A small contrastive image-text model, trained from scratch: 32-pixel images, encoder activation relu.
Rows from block 2 of the text encoder, named by matrix and row number. Rows with one number belong to one neuron. Each number is 500 + 40 x the weight over its row's rms, rounded and kept within 0 to 999. All counts start at 0. Numbers have three digits each. After the name is the row's rms in percent of the matrix's.
# fc1: MLP up (text_encoder.blocks.2.mlp.fc1.weight, 576x192), inputs 0-191
# fc2: MLP down (text_encoder.blocks.2.mlp.fc2.weight, 192x576, transposed), outputs 0-191
fc1.416 092:472407504566448545469495475502515475480513459473483492456478504534502498498493486493520504496536508562485466490522577547524431483486547530543505504459533467529478496501514479461482551536558516481463533462444535424519530487504471540498488512539516598546496545529528433467559429486517497456387497498510552462364561444588435560536505546467497491457558575496516400580474512491588453515476498453545445450521557517528510533414456483506493539506473486494457558502479500491554507535496449544451546509518502543488532534538479498576494543563494533468495474511487435597491496500525513526
fc1.417 078:499435547575499517468550544440517494497491515445467434513545534453479473534462503445566568518496493524531552530423510527460483448489538516561458457471510515553470593493516434479485476500529459524518465476441496485513484541458473534525444524488485482569532508516493466511476488539472491487492439484523491513471578488588500450452439507445500541527586508507482461440464530454552511519514406533500476476627539441528478527463475598413482487511515451521493525459557457497489495523481439508531464537515468536509480489455468537533581540494525494470416421531420504556475494477430552534
fc1.418 085:469443496514523505554570547463496508513493489453500471501557479521482508536403511463543568554506514475506509539508500502471487504521486551533522431482525479548461549514506452468527507491484503516510425490496486483506467501541455530508493522535461498530537479545521517461506480518475528488446489453480537499463616429501489503474423533443510530501532487482505470513438555453572463519531489557501419482642496475563418548474404559428457537493559429517515497506565474491551492527559468489453518517538425524439527492511478510516586554485507504464485447533445460637465508500431514553
fc1.419 080:507486485507519507548539532480515517488515478471453462478539470521485473526416526442541543561496510480510486558532501508492480491539476570511471464467514468510476530513497455475557488485483471530508419502492505489543469511555438503512479523513442479518520450535529513509485481538471536510466462448491486501427621424498506505478434528468505506477538496487511468466434535398553464542571495546539393492635492494566428553473422574441446518483520438506520508508556436523510490527545458500489494527529441518439501505513473513512607533487495543473510461540493474617454513477448520607
fc1.420 087:483504507520506461508533567483479501506493513463487460505547512467448445563453542448528563540478519532562511516452502498484463476532529523570485454479515499539427555518515423493535555478507430527506466484460490472494496535466443513519456576480485489527556472532463507494434498516491499495465444450497513524468612464532480473464438519481515565532553526485467475456501532477550491529526485518470447482640560474557488527462473617382473486474546460513522517446583445482483434526485438517483463518520441517489464471491477531561533521470543475462457484533405498590466488532431518549
fc1.421 110:532510543516480462520485496450527527534553482515465374461444398562477497481461477443533524542615513441471519514541497467455480537467423515484526439514503490498453530499510495503519521452534501484519406491477447523531490496525497490518489496490521485479546487496431524492494449476506550428401483507516564500465543485527512517533441554564468514493552476436459494479384486507486492563534503486538399487532477468514469490470470483478431515468544489519491598540536495529598541513471455502447553499553476559512537536497474512514558548464516526502524566489488477630501530522440501524
fc1.423 084:485535525550487505509518528449516483491496501446454444515533492471471484549440526461546541562509519510546487589508536525486472493495513522530471439475521482543498515549501475460540510501536422580503448489488475455549508511497438527459434532437525489501559466490514491536455485520418536470463425492543510489453553472531481472492410555513560564513515516502503516449455564452523500531559449551495429474614551464488446577478476573426494458488559433486482507443525433542500460492517414529517470554546435510501459516471476527556550519474522501438479531540419510587464445511469563503
fc1.424 080:483459542537479488508552586467540480527487503450458436498547514488411479558450511460553572569498530535535503540461497491495459470512532516547488457464498481563466546500505470460532527465529460525497467471445481485521477538494441539506434534502506512519545472550503479501454491519443505458479442479520530487448582445528466505501430546511518556544532498505512497473468529465546519515544451527503445492665549450538453543467457583406472496483553475503490526481564446525516449534515427532496488506554423529486490483472463532566552553487545490447490482532432500593479515545448544561
fc1.425 111:553575475602432526532485525428496512420462500435522454531495427531547487463462499524545490445578508445486431472538472563541487486508529515513400516530496468504526490493485502481519486519561477582503532481476423502503520586505493491444496486416525475500504556427481504473580517504495588462551494512499477426517440473516497442482441513523550495515518583530456493543492529443490533509480440542522488562517609491441445522494569484522540531529496488509429489499505507488533549530501492533523456497529497547503429597462492534471478554498429567510468515523489480534501434521493521444
fc1.426 083:510527500533507489486541573484534477490549511500467452488523506473466461551467549428526535540525523522513510587491494479459488476484508538523414483436520505542482552554499454474522491502518425592516466493478492526523460516492455485515447528438502473524520522494501526514441456590509559500476434494514489537434582478533444489513418493466527534538493496514486499371456506429503516487578476573524464495606525465530436564480452605421464448498553475492510534501550440547454460487502445479510478582537477483460486470501506527535551530502535495477488491512478538583430478476445519578
fc1.427 084:470472517495482474460527539477521493495511532449453425497520541473455477579482554474508519530522529533559508588444496499474449507494520560550481475442519479563476567529502470465498501451498441552518481470489476470512505570484481493464433527461515488547538503508516500529450462543505513488465423498546529500471598485543482500444430496500543569523524511480481453399473550470535520512554459528501463522611561456555471592466461616426488452498523450519498535479605432545492484478474436489517470544530459527516488491497476542514525545532514488450453455511442511543472442500406524558
fc1.428 105:523550502476471437512512477511442544486527468511496498462450476461537452504475498474513489477527520470499521598568576526462417540514476511518486485447521485486472522587485514473550493541495450534510414532548514396533577503534515480501480556443499481514595504473441534543489455531506575488375502534495531497384542507559459491532459594545530493471530516500478483418526512500543513499528499464536468424496473496522503602503430501509478440529513433503434521422506484506500450522463503559510510563492519491428505507531513570574542538461466537478527522548447501499491517493483501450
fc1.429 113:534568507526456462524477501461481501504545471507471487524482441507515487496417518503565499468522538444459517538559484527431486603558462498517482404451507482520515493549518476458515432513548456542537382523532488462594498507606444501494479512387460483498611438496507537501538528504409577474481460511540514491477486477520517437477457586547522494470497520480444472519465540488497479500537516519545473480514463508491459511520470502494474507523498444484450501500502494497513508508481497542533497506481487513434478571508485550529614521510461530447492523537459419564500499429506610463
fc1.431 120:580490621515500541512559529369440483566535566465491453521477502516438496471505471487494550540555523506462535521501578483519431471436446555491492542485484476521508494529513486488509529503546523516513418435465470487502438514499522520506474475500505481553493469532512488496520544531502474496543469513511482438486517474488556496551491488460527480536492494596458503530460474496486544526505474515488448471564498482472347521402473577470516543482559501457492500506476477462550499536580386535515574582566501549429540608493477489487495503473526498502516515491487481507505525468515476453
fc1.432 094:445451532521535453467490515463549541493521513473460413491516526491478523546493565405511511543500498530584516559460524510456488508504531539542440429486500484521447579522502481519540506448508392551506464490488470508533499538504476543516449513493496494509533516490493503551435435522453521496478422523513492535456541475543469494471380521481479538518558501485475471438466526429509499511530441527497478511583501415567456549510452613438476459472513429513507523474599494554490495454472415461489482525537450507535457539514455508511547514491539480514453421518482541578495460486416512516
fc1.433 111:494516511488487508485449513514462461436585545503497514500546507441447470560466509506524522517512513548533497512464498506455495502441498558536537474493494520521534583547484495490489506492458509519499507507498566450498423431509422552441419540514473469524538428534510504485462468577505571437503491439473533493431616446530533556472449493547572492516481515437543456455474549491545469608529508556507418486521460482574514531461478467459465480493474465488517499539542437485492477448537492545479494522523501515470498496455434558615488494481516457491500486480474525622398523471454507510
fc1.434 086:482475528554479494503511574440563487502466532446480399493518472512404471535484490461561543570541527489530488518465514477499412460490548511539460455469510480539499510544516483469528523498558439558485443471460461477536524517516448520509421535471541515535563436539483499517461472498440537444424410495515505472439542469564475496496431578547531558522551529511491500448458531462530522499539415514502418482606557453542453554497481560431460477479492457501487554507516457515517490498482412523494492527566460521498467564463470504526510562499539501479504494530462506578469514560453518532
fc1.435 085:453471501530528485509532549490549486509503514471461454468542516509431492553447552443525554561510521511561524562472506496470492464498546526541441449454514480534466548542503456473538524478506439534482467490473475499559499531522436514512442507460497493522544498536506505523444468529471513518481432492512504522439573450538460509484388510467533545504550480490502504441473536432531495506558449544497445484628547450560428570493468629417464487461552455504526516485587457559505456498505426465490474532552444500499482502510471507505556516512547486472504469530473532584461478508400507564
fc1.436 102:480449458516523476486477496473509517532513569525448494495469480492532490529492587483526506524487531603562550563475481530453498568508482498550521512540468526520527556557463455531561544532457447501535498517515426518521445473544446555502453563457544496455540512445537482535485522487478514478475445537480504547425586542495583516505452557465564565463491471510496483519503567412573486519544501474460475470521483478535512560414448496464524453463550422519520538469522515500472485460496406476544503501473390488498484534499467494529503499462442475494502472607436497561537485438427505451
fc1.437 108:557492507481454492502462471426533533531542483487447437505489453507437455579436477497484548540607577458460423527539508466508430510541465547499493486472591408495493525493521461488515533458482532527454461426503408504487481579529507492457508499478468489522525497511494535523513460576481546472439488434578449447495465490510507513488475531487468580512510506477557411495410500501489520474571505507460477552573581509481430491489507471490454532512573488455494534546541463543563519517457474502454551547550461595505540525479514568487511568525486558490483539501500478545489498536480499504
fc1.438 108:489502489603488552417455438460541557562521563492387411476473461529435501594438475413540502567565514541450468502523518473534495514471555514494462471452513485462466516474538478436538538537506497575435479465495477517591474481561490537523472479469570562456510446522538454584491513503475483495487372465547463444492476539514521464530523517546471516524475507572540470516446505507512553480586484456469517510518491544455512480486513482519540511475493529489487521511555523509476428470469421499542552574562504499494531534510504476509511504562504509506516512513527450484468443533518468484
fc1.439 103:556486447497505564440484486493542446511501508500472463484460408491539405509401549467520552509559573560487528484502462575472496466504513593553429506525556469532441573480501423503491495487507458537464501395474531506562509554486500491522514522427459481474510537458499499500516506471495535398498507445511508485517499518540388473506417488518464508531478520498505496460477517450487538458509510464467428509527567519472482477511533496440499472503456441525488538518492482491493478478452355492512503538557496576497467607488493514537472487493441586518470547515485486561520481500497506537
fc1.440 095:496478539519529501478490498485537523502530517476436410494503502489471503547446558420533524552515524548559518564465506490450496540491525565522446451457502501531492580539518472513529496455509446548519453502490516490551480513510476522520435502476495477506549506510503506539462456550475560491496445513531517538462560479562478483465386488480530504496533492459456499423432536435510501513556434528514487532600499438574426571496461622402463473481477454494528533504593475531479482482483422464501485568523458500523503590537460497519542530499535496515475472512465521567467446455409514546
fc1.441 090:523473473538499465505478428516432534561531586521519463440433510473501555476577429411513505469499482496554549562529496454497508478517407456497472487446499469470464525490499477462462518520501529488540487410517487476522372499476532587522478464459511484538459521540595448544474499592503495482574504551521417508496496535494529540511550475461519495519565476487516443495511515524529525576478472536444512511552477504474481553360491557473454530496570504484487538500480530540524506501451450527513505513534509604529524526469528498498551622475464485484474483486489515514493505513522540479
fc1.442 116:480501521499469507463535496476598531491477452410489468416508501523505546540444528444549507473522506450455473518503501557538469516479530518540525432516653484517485499482506435416524530525516482501476492519515478552546568467488456446536512543506568597411510504497531534480518461478504527511468462484521609478418511427465485429483472526548450505430517525529546454469447556475577444475506482478538509540498505495496529524492396466518488522539510516500453479471511478631486497524464532486453534509463487505483500447491446521527551536536504510493465483524505422543497487477537532573
fc1.443 099:473463487484521488496476489500514480529467533503487484462504476482497447546432569499504640570495597521539501518456477510461496488535501608596483517495580463505425523498507450478528508440505434553480501460488507496523410497511477470486495525470456496472519506497536505491467519519479522473505507402501543494504589512504429482453431529499504563527494530442549455444467548440503523519590517553445426523549566503565484511489463538447507528463506411507520478498531472489462494473470413485474523481581442594506491520522458535511488489460526542485474494510496506597470494483416498553
fc1.444 110:411503473591505516542517474517527501462484479507492505445519513546492538484510528464579506506496495557547489475512517540537532493533572514523470497503551423478463470514473531408495488533470519525439562384462545525608405498489479587524502509543437498515472501544515467516547519504501514464529453516472428494494494462469436572540506500551524468463585531511469532547544508357472501562499421477497499484551508524512392526477490490476464567449515486475512510509485496561491500536498469484386451484586535549505444526515505448471523515479514490484523465482529494497445496433519522506
fc1.446 099:505575477539516458448538460510464579464557560496473518481495479432502466494505524445497477531504514590533537550551554479441505531481504501519392527491499517493506556561473519476511521505514481552557512497511510391503414522487446503525402536464502482531479531480466488530454417566498565493506465525482516502455585499600428537568420488503579502520509507457500503432512535493515498576533503590477491566525515475489533568481512520476474416478529503496531540480549504474475509452389472500482433510494538484487473497489489514564476533462535492518492503515422527544478465488403499514
fc1.448 109:443498509481470510453553529489388559591493469502506489517534530509452480513434476477519534471498503455534549537483468450502462516447469503513509468428536515534418508505562501398529490549492477480476430506531475374488541530502511463495498530514441512504516483517526517534508538473524504522456507489517536431466534454524453426450484521495511512511535515453504463442472495529618539468509502502487505507513545501527512519488404516512462580526545497470409501437620496581497455561529524553546543535473502509463523464555516573543599523559497549447509443488468481495486505468485506436
fc1.449 101:481532512541520458530485510488461511543538467492486445476446449540493518494495497482497526547538493440472482579511471467484481550458444571495543481522508459528448496485537448517558532451528482517514450486491439480480467517605498506445492500520554484444550516482480496462488459487503508465393518487529628495515524492496533470488435512516547527524534490424450473531423485483474519549566494534503413485522487457544450502506449514451489538483594505538506526525598480502554550485503378490454541473570462582514552526546459507480491547454507542512455544547466498594502462499396487455
fc1.450 101:511455555526514498486481490470556500489524456489458418478501492542468497534473527414548508559532520525540520558497517493427496552479519556499438413462497500504509577532519500508514494427491463528505454505472521513555502524537475523526435496523484465484539514512478516520493433547443582493462430521520509539447532462548493503507368501501496497490535489456456482467395523449502498534576473525555465538588470432565413530508467587435452507475486449496500557524536482495498519482467417464482483548570466509529492606544471503508560517555512507514518487524501503590473478458409506526
fc1.451 084:477503531543475503506550571477515470495497527459456425499525500467443473554447522453542548553511541530532498563465494506482461467487535515539474449460501492578482518553513473479529527487516456552519474481462483484525508540511459513484420521441498485536563447511485494533467471528457515452491419472541516497443574451551480494495401538508556561510540508490486479422463545450520510498525447508484441463677549468523453566489475617428489446498528436499506520492549449527536446508517417514502460523557441526490476532479477520542520542503515489449498502529454512578473464536442541526
fc1.452 094:496509566543425488486535526486458478431492516466508493547547535504351548486517466510558492553503526519484374513527475480540425514478562491496525533458533476475518457502471507464479434539559485546512499485431548473471418512478480493466398472544573544570479476547497461488559523492459497477472427506522538407476500476476516485509493482527543553542521514509457520506505492528487538485498467545491511514502528457485495537550436517517540494509536514396392468515493452481508550561533521602499480480607532557474479476516532575474517523435543509454507511450513463513466519545493505523
fc1.453 110:524535465577488516532516582498458500467463460471524469471470420533522429471480472528542552489508533463522511502511493556539498458488471530536466496506517473537459441489474505431520496549525464551547449460441436439504451479519506503453473486439506461531528513472522502450528521482513523481542505506494535419524562480521453485478444524485578502550487607482497471529494532450527531591483496568532412484562592484474475522466468549488480517464513448556447479502504483473518533517525455551519472477580489625445453569449436529487517509451453580469492482537456496585509503441427541455
fc1.454 117:548476479528524531490549446525381504487477466468517482441484494508530539488509500474441484494494545463547461581506535492506470489510506545501402503466467524495566461618564518531503511461568530481522518505508544466510554477549488534494539508455480487493464479441525440527442512562507475487548510469470482473438488506529561462431461462464551476486562569392597441555507531482514489551470486506439467559552491498486398569463529494526505479450490458489535437492507430557496521465546511493464596509508527506473470569626462447476471532449463525517500487514507520491523502475497468529
fc1.455 111:430440568518475458456529441446494543470512519496502529438480523485426551552549482415527475514469480551524453508493539465518467509490491513510562494412497461503532530508499504463474461527457533499462506487506531482495482444504459534507495497552516621489475495600570424481526476516505502490393486483520487490401565463493509571526529489520477536465492507464549437534455502514571419501507508506436506509512462496589514554484449498501488498535516500441511512497556511583573484545444495523424546525502523493516540473497522536569515605491557454488468485483509435539382507505520504542
fc2.416 109:478456553507537530465538461437500489577510404496495458469443494571518549458501569457448512514493526511516527486520558508495482518485499521509404448451460479549460513556561515458532531442549564474484478464506476489561505527535484471595502498438446545471488461441491464505588525445458550473543502500532503475481477478518494500452434525449497496427558525464509553559404466526554451528509512550445528541525515539449452550469584523509467558454535454461536506455523566528562545502468436453414542513487502490510517567579499475461506547513477536517473555504462476546533509474439499495
fc2.417 064:464480509442543488461517467441525483520477504514418511432474549510524526567520525421440464516552543450529534492452534546471485495523537536627512506454608438500494554523478522457484454462526490486453473415490519472588518520473514498502500469492501512510494505513566460512496407500468527503488482508524503545468503490561505538517460505527523493472529570472517414505423534495479515428527448448474498489539514454543496525496466456495388510490522469463452554544520469551560533480488491466439515459534494601499515516510420555496560549462472555532494464427512508577543544550489579532
fc2.418 074:448443515489467518479519416505467480519515488534453511476481481483566504547509537493473536512468563535505524528520535560388496530495508554534539508468492492525518584564530415517470474468496524517457463446499520449561522437547506543415496546495518558477554521478547411460481430477480528478426518478535575531477577516548515542450506499450558534488538500457536393528496500494537471544525509493478428475521506494570501489466460508451459487502519423542480507556497505497557510409539411482484556495529449552394506533595487532540474480455493538475455502500466491567503502447478510467
fc2.419 067:512487509483473485469493431527465454527525476553478485445476473499541462538509542503482535520506553515536522534561546543388498533510521536531522501453507485535488569585532438492493492475487495546418475460501467466612507504569480528481475526466466543473549494496531429469472450504468583443471472481512545517453528521558480563474500577480549535483567535481539403550502493486530476554525535491470410515552488514537488518454459494461456519486484426513502474513470522495526472424515377503461534501555460527376490573579470508555480480511462523450489524519505479588493500454505535479
fc2.420 071:468452531442519485452484465465522502483504481515453500449515537467508507573494510438431526538526544492558533467435568527445486512493560558601549508479558516506526585563491524489495522395485505446431498444503507444531520497462479543456471505546513515475521477521551415492466392543473524460490509503488544536439514486553550590530469477529569499510493526482561415497460552503494489473494479438449471517511479446577539496505502456478409510493489476454504517576504480520544517447515491478405515499541470563489502525495410568515508547423527501541515487450474532565533539545504514492
fc2.421 114:416522485508503457518469613542552508485527446503541503459559481538450516458493480574545506495489428543503434520511488502588449494536522492499490485571480498438471405473456511488486547572474455459460591544484548418480460542494473470576494533524472532572466476536488538538513540494530458500464471557438410467443462483450456522529506541534529501514522516565476532468575549481469493512456521410491530478483509489492542495555493470584523499502441553501512540443456492527462515575429520537481443491517522478496485461412495495480481497501564453509541477534511547458485573547543515523
fc2.423 065:457463494470505532447525436529498560498499480467466473411531536502492575551512506412406486528498505466585518535465516497480530503477565508534460481456559512548547565553492512471473484416470524467453529437540549457588530534472506561450469513532459487492473485546524427537463414530499537468510480480488538568447482441534534601490512406536514449476533504466580424458480532494531479524507436440487481528559519473557519521421499440483421557504495480495477517567538480560553476474498518473447489499574482593495492497538468485482542491503477483503502463479556527508531532522512514498
fc2.424 061:480470508466510478464528463482515501511508504520452505420495522495508544584528530441427503527521528477564539542482532532450513491513536516583501495471575469539518570565481494472467469426493512472442491418508528456600511532483494561457467519519484502527518500558546434506459378526502537472483499470499529578443517468556529593502528487507538491496554521458535373487491530470512481499512446441480455488575503456565510523458439437445409522495524454496487543543504467527557485461518471477429508482555480591442505497518429532496532533472479490514486455469519519563531552531503547500
fc2.425 115:427511489540550479481575428460498546559547593518461599531459495425503548582524544460388350525525559467488487501437495523431526482470459496535452585473455525579553537486474525552500489444474481500500472499602466453465484493487530581484514511503549478502507605478480525526460423511526553507528504543506484553501496524504460494508499425458439496476489443476489520501505544498458445453484514510537536491452544454497473521472507464504488485501484456517556524530542482468524487456501498466517558507499551554518503518534485513479501562466494483502447466451541528489538506482422538493
fc2.426 067:512498497494529433471518486462473462535527498502522517457510535466458483573531531475473514547500522467575517533523539526417512457487535521612483502458549480518525569582490473471486472470487432526425495476531473442548453559493447535521461499472427508521517481570553447473463440533468605455535461451447476514440494499529493534477498528541580520561540591478520451497508557448491487532518490488440459532570494429548471523443464485446452525515486436460512477506510475525490506447492428518437518499574500577446453523490455576510527537465482465511453481464547527572487547561502559507
fc2.427 064:444464471436545403439481488474513528475481519543467501436509578499510525553572545428452445536503509506614553530504535514451482508488533491603504535495528456458519531518470524444484439496490426526488525486528510496589483534498463481519454495490491519544475495528540444556452449478453530477504451528464513562415518539528523552555504518524548503469532526489501456512492536486534487497536410442468513534553505448574522541462425451507403545454515480445489508504519529515498539464470498481446500446528518520526451494526442534496556556441448504498539450444552505547574560544490569495
fc2.428 101:449509498483510481545555484535495483497451592544549523494468509478525500510483558490511436557463512512495449497475409544458506464559525551511520540483466476538508512501501372568502515467560459520478520556509507553553505465507476455576583551460420602464445541500507529459472494441522490526560486463445473529534475545443453483541481434428562519506519473506486584535471531468480521437530494513473446492469560486507491512499479565479405576489495467482563521481410492494466479522520441387491513431511519489513469505598485520443504506524510532494491454480496556501506495471449497537
fc2.429 129:500544460470517480450455505513513470514587453457501461505497441555484484507534546518461465546504533456451465470600546497500471537502454452446533495495469476430506525535505463544529580536545466581500549522545491509547510420558491458567500479468508508485562528513487538493509494488433491453388476498567499540512449475462575491524494481564484559490479504492470558593550480493516486550514554417546504389427555494493511464544579464484485486435501503532499470494518556484520461455468432498436544524552525483519504601455499450488475436484472459481523548538531445531539522527534489485
fc2.431 125:462467482512544447432493542453501529541509481535485554538471532462453525527557526482497514543475485514461498482572485492534539487540461420515505529491456462536462536525462470502481441543494488513493503487480379509526454506500586487498527478527473553586505591525537497526523525510492482511473456476554542527511477464420432483578543459422426598535476446591426496434493419500473517487503479534444569533471560487499492539480467511542478519506535554452494506458423522516505487551528431456550466514471514513482531477466591501474532513558488501515496494487513466515557461402602534489
fc2.432 086:559494474461532450417455481495520519501458507512450486466515511465511484559536520389464444527520535482591529514536515521453521490521548460629454486493540494488458562537495497473511489477552452501500533461516526503638521541475439506535464508458462489515520499510518461582438450483446509441519463469503491585450463513578499531558504506548499513494529552499504448508513562485484531506491417404501458541570461438536513507435462447473419530491491474452479527513519498492487473462488500534437482477517521529535442524517435501512535519476449514522542500485514522559589554558540576528
fc2.433 116:525456513471472580537497538523483490405455479516518526555516548490452497515483497580502564472511518550507527479478554472483471469524453512429516497509475549530462476563508526496486519461484585527509480534444497562460460416541482499571439499449429527453510450497475489407516570489454494484573523504512481445522540508482577528484453538438554418479481443526551606547416490560546450489497506585469503462509504579475523573554551522495512541523472493528533446482430540469477481485564531512496465542462504454508530516521491525531480505424462488472526472460419540508506484414473495497
fc2.434 074:527460510438489479473501459517522486512521486532475521450521498525497552573503503476416497545506562440553499504505539535470525467537542499557472482432559427514506553583473503467472490417484522493441499413493532503616528535481495537486480496508450509518536496584528463515480397572493534456538495449504485569475468468519501608498531471510523465485552502467545383486505533464466496486508440442497484497563502485536482536484478455459389563480527451452475494529491496532550461483535490483410499488581502585466478528520466500469523548492466486510540459447555521526559543529526552531
fc2.435 066:538502492464511446453486490506509491501502488550488518419512541478477510572528498436458499559520526494581527527520532520441513494532555502599473483459581473497520543570472504459482486442511482497454515452514510468608494542467461542501430488499473499541504479575548438528444416548477540443534461453472492566438478496545502592524530500527555484533535554495526409489516566480479513504501444430472447545583493452544516527447426450446429536502509474445503513539485486519490461459496474509413482490573476572455455510507437527504511536475475485530520477475530551561533536542548549515
fc2.436 107:458548520520520525531518544476482475479504529490520560543494556453478494515518520529524446481477443500510516524387538554478471466465458538522547474534543485582490511469540483511544470558552471480490428533533545436395549480498531524539452518511529489512487505501533499493502638471500467514509511531530441497494485460482443472463487561483529489525508451507404582506451499493508480523483516478530431403527501430543487549437482446444517475527449487542476533454513399537516463570532442554549450546474461528571487513465494550556554501521396507492464481567479563520498511502494500429
fc2.437 111:520546546523521478493456578514559415505477430537508499468515476578439503455415460516544533566502438484508454522449411468491532542539547462465488442494468546499510502494510483550479506472499493412470516554443528497501543519501471469545507525556540538473459519536454541483478481488537494543507465461488553547506497464481444487461513474436483517535532485479560481475458455520529559554521534510546533539480521458475524421510545461513495474499447562464504559483482487513500584503422487468517468451508411434577496413501539488498530462618546501510471554535480563565428486531488499591
fc2.438 114:503493579514442504588458540551491484485455512542521515457531507500485550467493481587560423447536478500486459538493376517481436512601480463533603513484474524528487460497493510500468506526520500466506446554437500519498521551571487502500523559493544519516505474508453457382498502468508508470416480529494570449449569481490495518545514510450497434456542519475528484525459473538529456443478488518587501491447446526548464507516451498581464507535486526553430540481468471481526542523538528519497463407453554487480502478550482511526497538496492562485549453401462526534546461493480548533
fc2.439 104:511513513499538422547502568517524489521465493545514517508460490516443532459507495457541507544476478437516455500528466454508587449485451430532538572476504478444498448475490510474497497515574509464573480551478455472519475477533457462505479458531464460467426493519556461511443460422555494538484522542507525574542543458493467492511547439502497533503450543534565530346458505524480467488481541585503442500466529505508476535480433569519500438500503515516543557539503534469520476535560479516463485486520401472477515470543489502502521465439545603462496522476502551602458518483501605504
fc2.440 091:564478472479522447426457469510495506494463510507476489464510528458509495552558526412484437511522528511590534546519512528415506496521535472624466504473531501498474559548500490460488496488539446529476534469529544484618488530489433531541457510457459497533519488524512437563442450499449526428508446468500503565434500522580508548551501520561511506493523563491494442515509564492487500521485415408503455550580446442550504524416472466484441520510462469463469529505494476481492471444484480556474466478516523540530456544526440509543524519486444496503535475464523522555579553542544566533
fc2.441 094:582520549575502461495551524496471438463452453492487497515486503439449533517506483492549521528486418527490496536528429450498565437476448388487538494499473584545562535534481500471460496485510581425530476533477448512493495528505504559513450507531530487469488511528546470477430472495500487462482486441537539517529459467465558507475573458531485542538484459596565542455502420540561502527488500542514505473485516490448549526439496489443525507547530558495523479508475497560460468510587486498543407556465481497481542428477550497548473530546503484468463522509439566518488392458573514461
fc2.442 128:473523541470476489557508466443565451524521530488494512476429457567508542510413502532450450520528526398463521487500470539443455491514419535520504502453511475560554493461522492483465502424504509482489457505581468482451547523511486430522545570483516521448520520498475596413526428479494582494503514506522519488487506442474468545481473518448500490443540496495511525507454528511519433450517574500574463495450534495488462494510551486464447526523469485460480540538510509473634565503454480490467596443528448549529531511465455572522546526507488513493483561498482463558501550575442509571
fc2.443 106:479570521500527469559462534503497448493446576479537530514511530494469484486502521502498435542476489432545419471487472469495540443430489524539630616468504466453510477487545439478557510511531464512479529554538544495471471445532479432502497480560459514456455509541523443481480468411536531504519534504471506540522518446428480477491545464537523521514476560532536594387452489470478461472532485546522431485424549495575466492455490532475482542515421470505542517515519510429502487534551489492476492509533440483506498480581529553508473446480526545507507500443545557568409496517491514487
fc2.444 118:509493482431496515504479442496494526530510437522535475472467484509501425491502491529446485498500518495483484504587536523510445522495451501430523517470459526420517468462507577557552473515495472487523483573519417532468575454522534395431493519477518458487563482444512549510499523487496546500438551530462559493481493517541534507515505571531420510499459526503535530495534414595519499456494608490490515446366540508520614474545481471537523492479512501529506469523470525482483506477469501478473570498499575480471532517498514514524439383498508543549537550553550479495471526467507422442
fc2.446 095:485481517540513453529487530468528519527464498463518500533538466518476540532471509466505469533445510487494447531544414489549538502517487411499505483527468513471553450491454539543560493536505498439534459567548452527529515558528472533428512535493523465472529530481555494542502506445459452552510462502457511571533466455457557400484538424490452564515404489559542482507568550488512515482504493525522491492488422516463435485507463533563571437511561499536500528465542500476465453535616500474476543421488463464439454466473436501464528432469491543433490501615519471507496485531487595463
fc2.448 111:457502465523493522472503461517438494547592457519486532480537561453469515533477475499494501472511470488484561492420589470476521499503532475424509469526506580508439528484463587498560583546453435536541487546475504476449499543502549526548436459438506459474573452515491539463494534537512500497545481507454469460454500485548536500478470471551524468583596550480468494594569476523450551505497526479462551509511502493500528503551532492533510492518491577542462478442627474491447462490408533514522458448494566525465494494455484512531502475525519439504529492440488548433502521441492424447
fc2.449 110:457577528515543470486457542525522418534588470465524438422516492535460474466491504532466445504548465484498447512489491499518479531414531534464525551504492505502465459526457534428592625558466435516492550548542477405472482539527498471573461480502480458515463477521481561517531476513536553472463471543449458487426448453432529526514436547544553501504526544507476515525534483452471498516509522430518518491476525489513467503490595463576531557462426516477525532436556512529447505543464476487440470535551503482532519535431473473492492516567504445529591527519520546496479510539489480461
fc2.450 096:596499491480495442416485436453504504499456503502437485504485486480505478564494507410519485527532563490568519512522532531434520494514548445613453456446532481494494583545516458485488469476536454509487474465505544519641518503474445521536481514427445515488554464513495486555472469482445542450544434444551486553447464527606521503510486554571488568485534545500507454506457534511492533508521441462526472529551449454498490511453485466463431506499502455431447513517494474520482471455491492540506498518536518542525447533526466520523588536525452514449513504472500495567531547530517599542
fc2.451 071:502467498447504465439502456514494487496518526555453512429518537504492547572528494444425479536508547470576507522505520526446522489505554500589495505464547454489539573595469489478476476449478494477452505426504535478614506513473481546480464494513473513516499488575545448546463399535509532463513469460465508578433487499517525594510529460527527481498536535456545389464502534459478507496521449424479497507575507463565508525454471435465404543486505452449490518545508498542519480458512477487431502483585516580462478506520458516477534540481471502509536469447556516548545558534517546532
fc2.452 090:497459485424512519536451484525529411564499420516504506516568488519525484423489494577422516465461466517558539485489584492478535489538490435499524475596417536529423471456493525503528556495420517473584508520537500522514509473497505474480484539492467449449540468463536514509499556467520464495515573510466515535578531508453541537452534558439472467459554501506529525594559479554489488524441536523520546441458480544501541478499555443523543554469480450546542488463470562474470481463496569478486480484459498465495487511515498501448457378517474494488551491495433562454542540470505486433
fc2.453 116:542496448501511518522513503475541573529444504498511573495482508458507515549515489502490467482523547429481509498451524521502537502548532532520443499471530496527532477481420639471474441453440472509518459477473424558496514562455538506493535433465511391529516538478443532489499437563478567473531484560480517478522495524521480480518446414483428456502478516570511514509523548486434510409455458562511568599492504493478508530583470540553490444539482491502492455543446507450497519456462600493540472503514557552519477513483497510438478522463518496547475438432549491438534490440495520558
fc2.454 125:476442505553516495548422506503496550462517508504503501489550504487525529465515503478530540536442433556532562482465472466515551495486535509485469491515445569448514516494484453534451498448483562472537529485471556559447411452543488560469508505564507481527451493540499395468496462522446480503594509535495491521504556476499550551579488365486535495517455449457496540527487521530519441579506438552529517597569442469542444464529525558460483496468471517522571520589461502443461545479563529461538480475504473492499488485532518461477475495429577416543486477470465485510469497490449470513
fc2.455 110:556464479483515549519499560471565437415432441528465510499520512468534439494464441509517561504549491482471500461502457516497512404509526522517541575571589480506540518525455485476499459499510511458469417495490501468533480478438565500516534470523484437530453605458460539521502470470550481517426545532533519516571427524500452450478516506488529481523503484570576508418508491482488544449522416501572472485505547518461454454497460443511539525539452434513486502565464502515456557541589542434516461490504497514490488517466578553486477467457484607525545475487478549489533462504539502477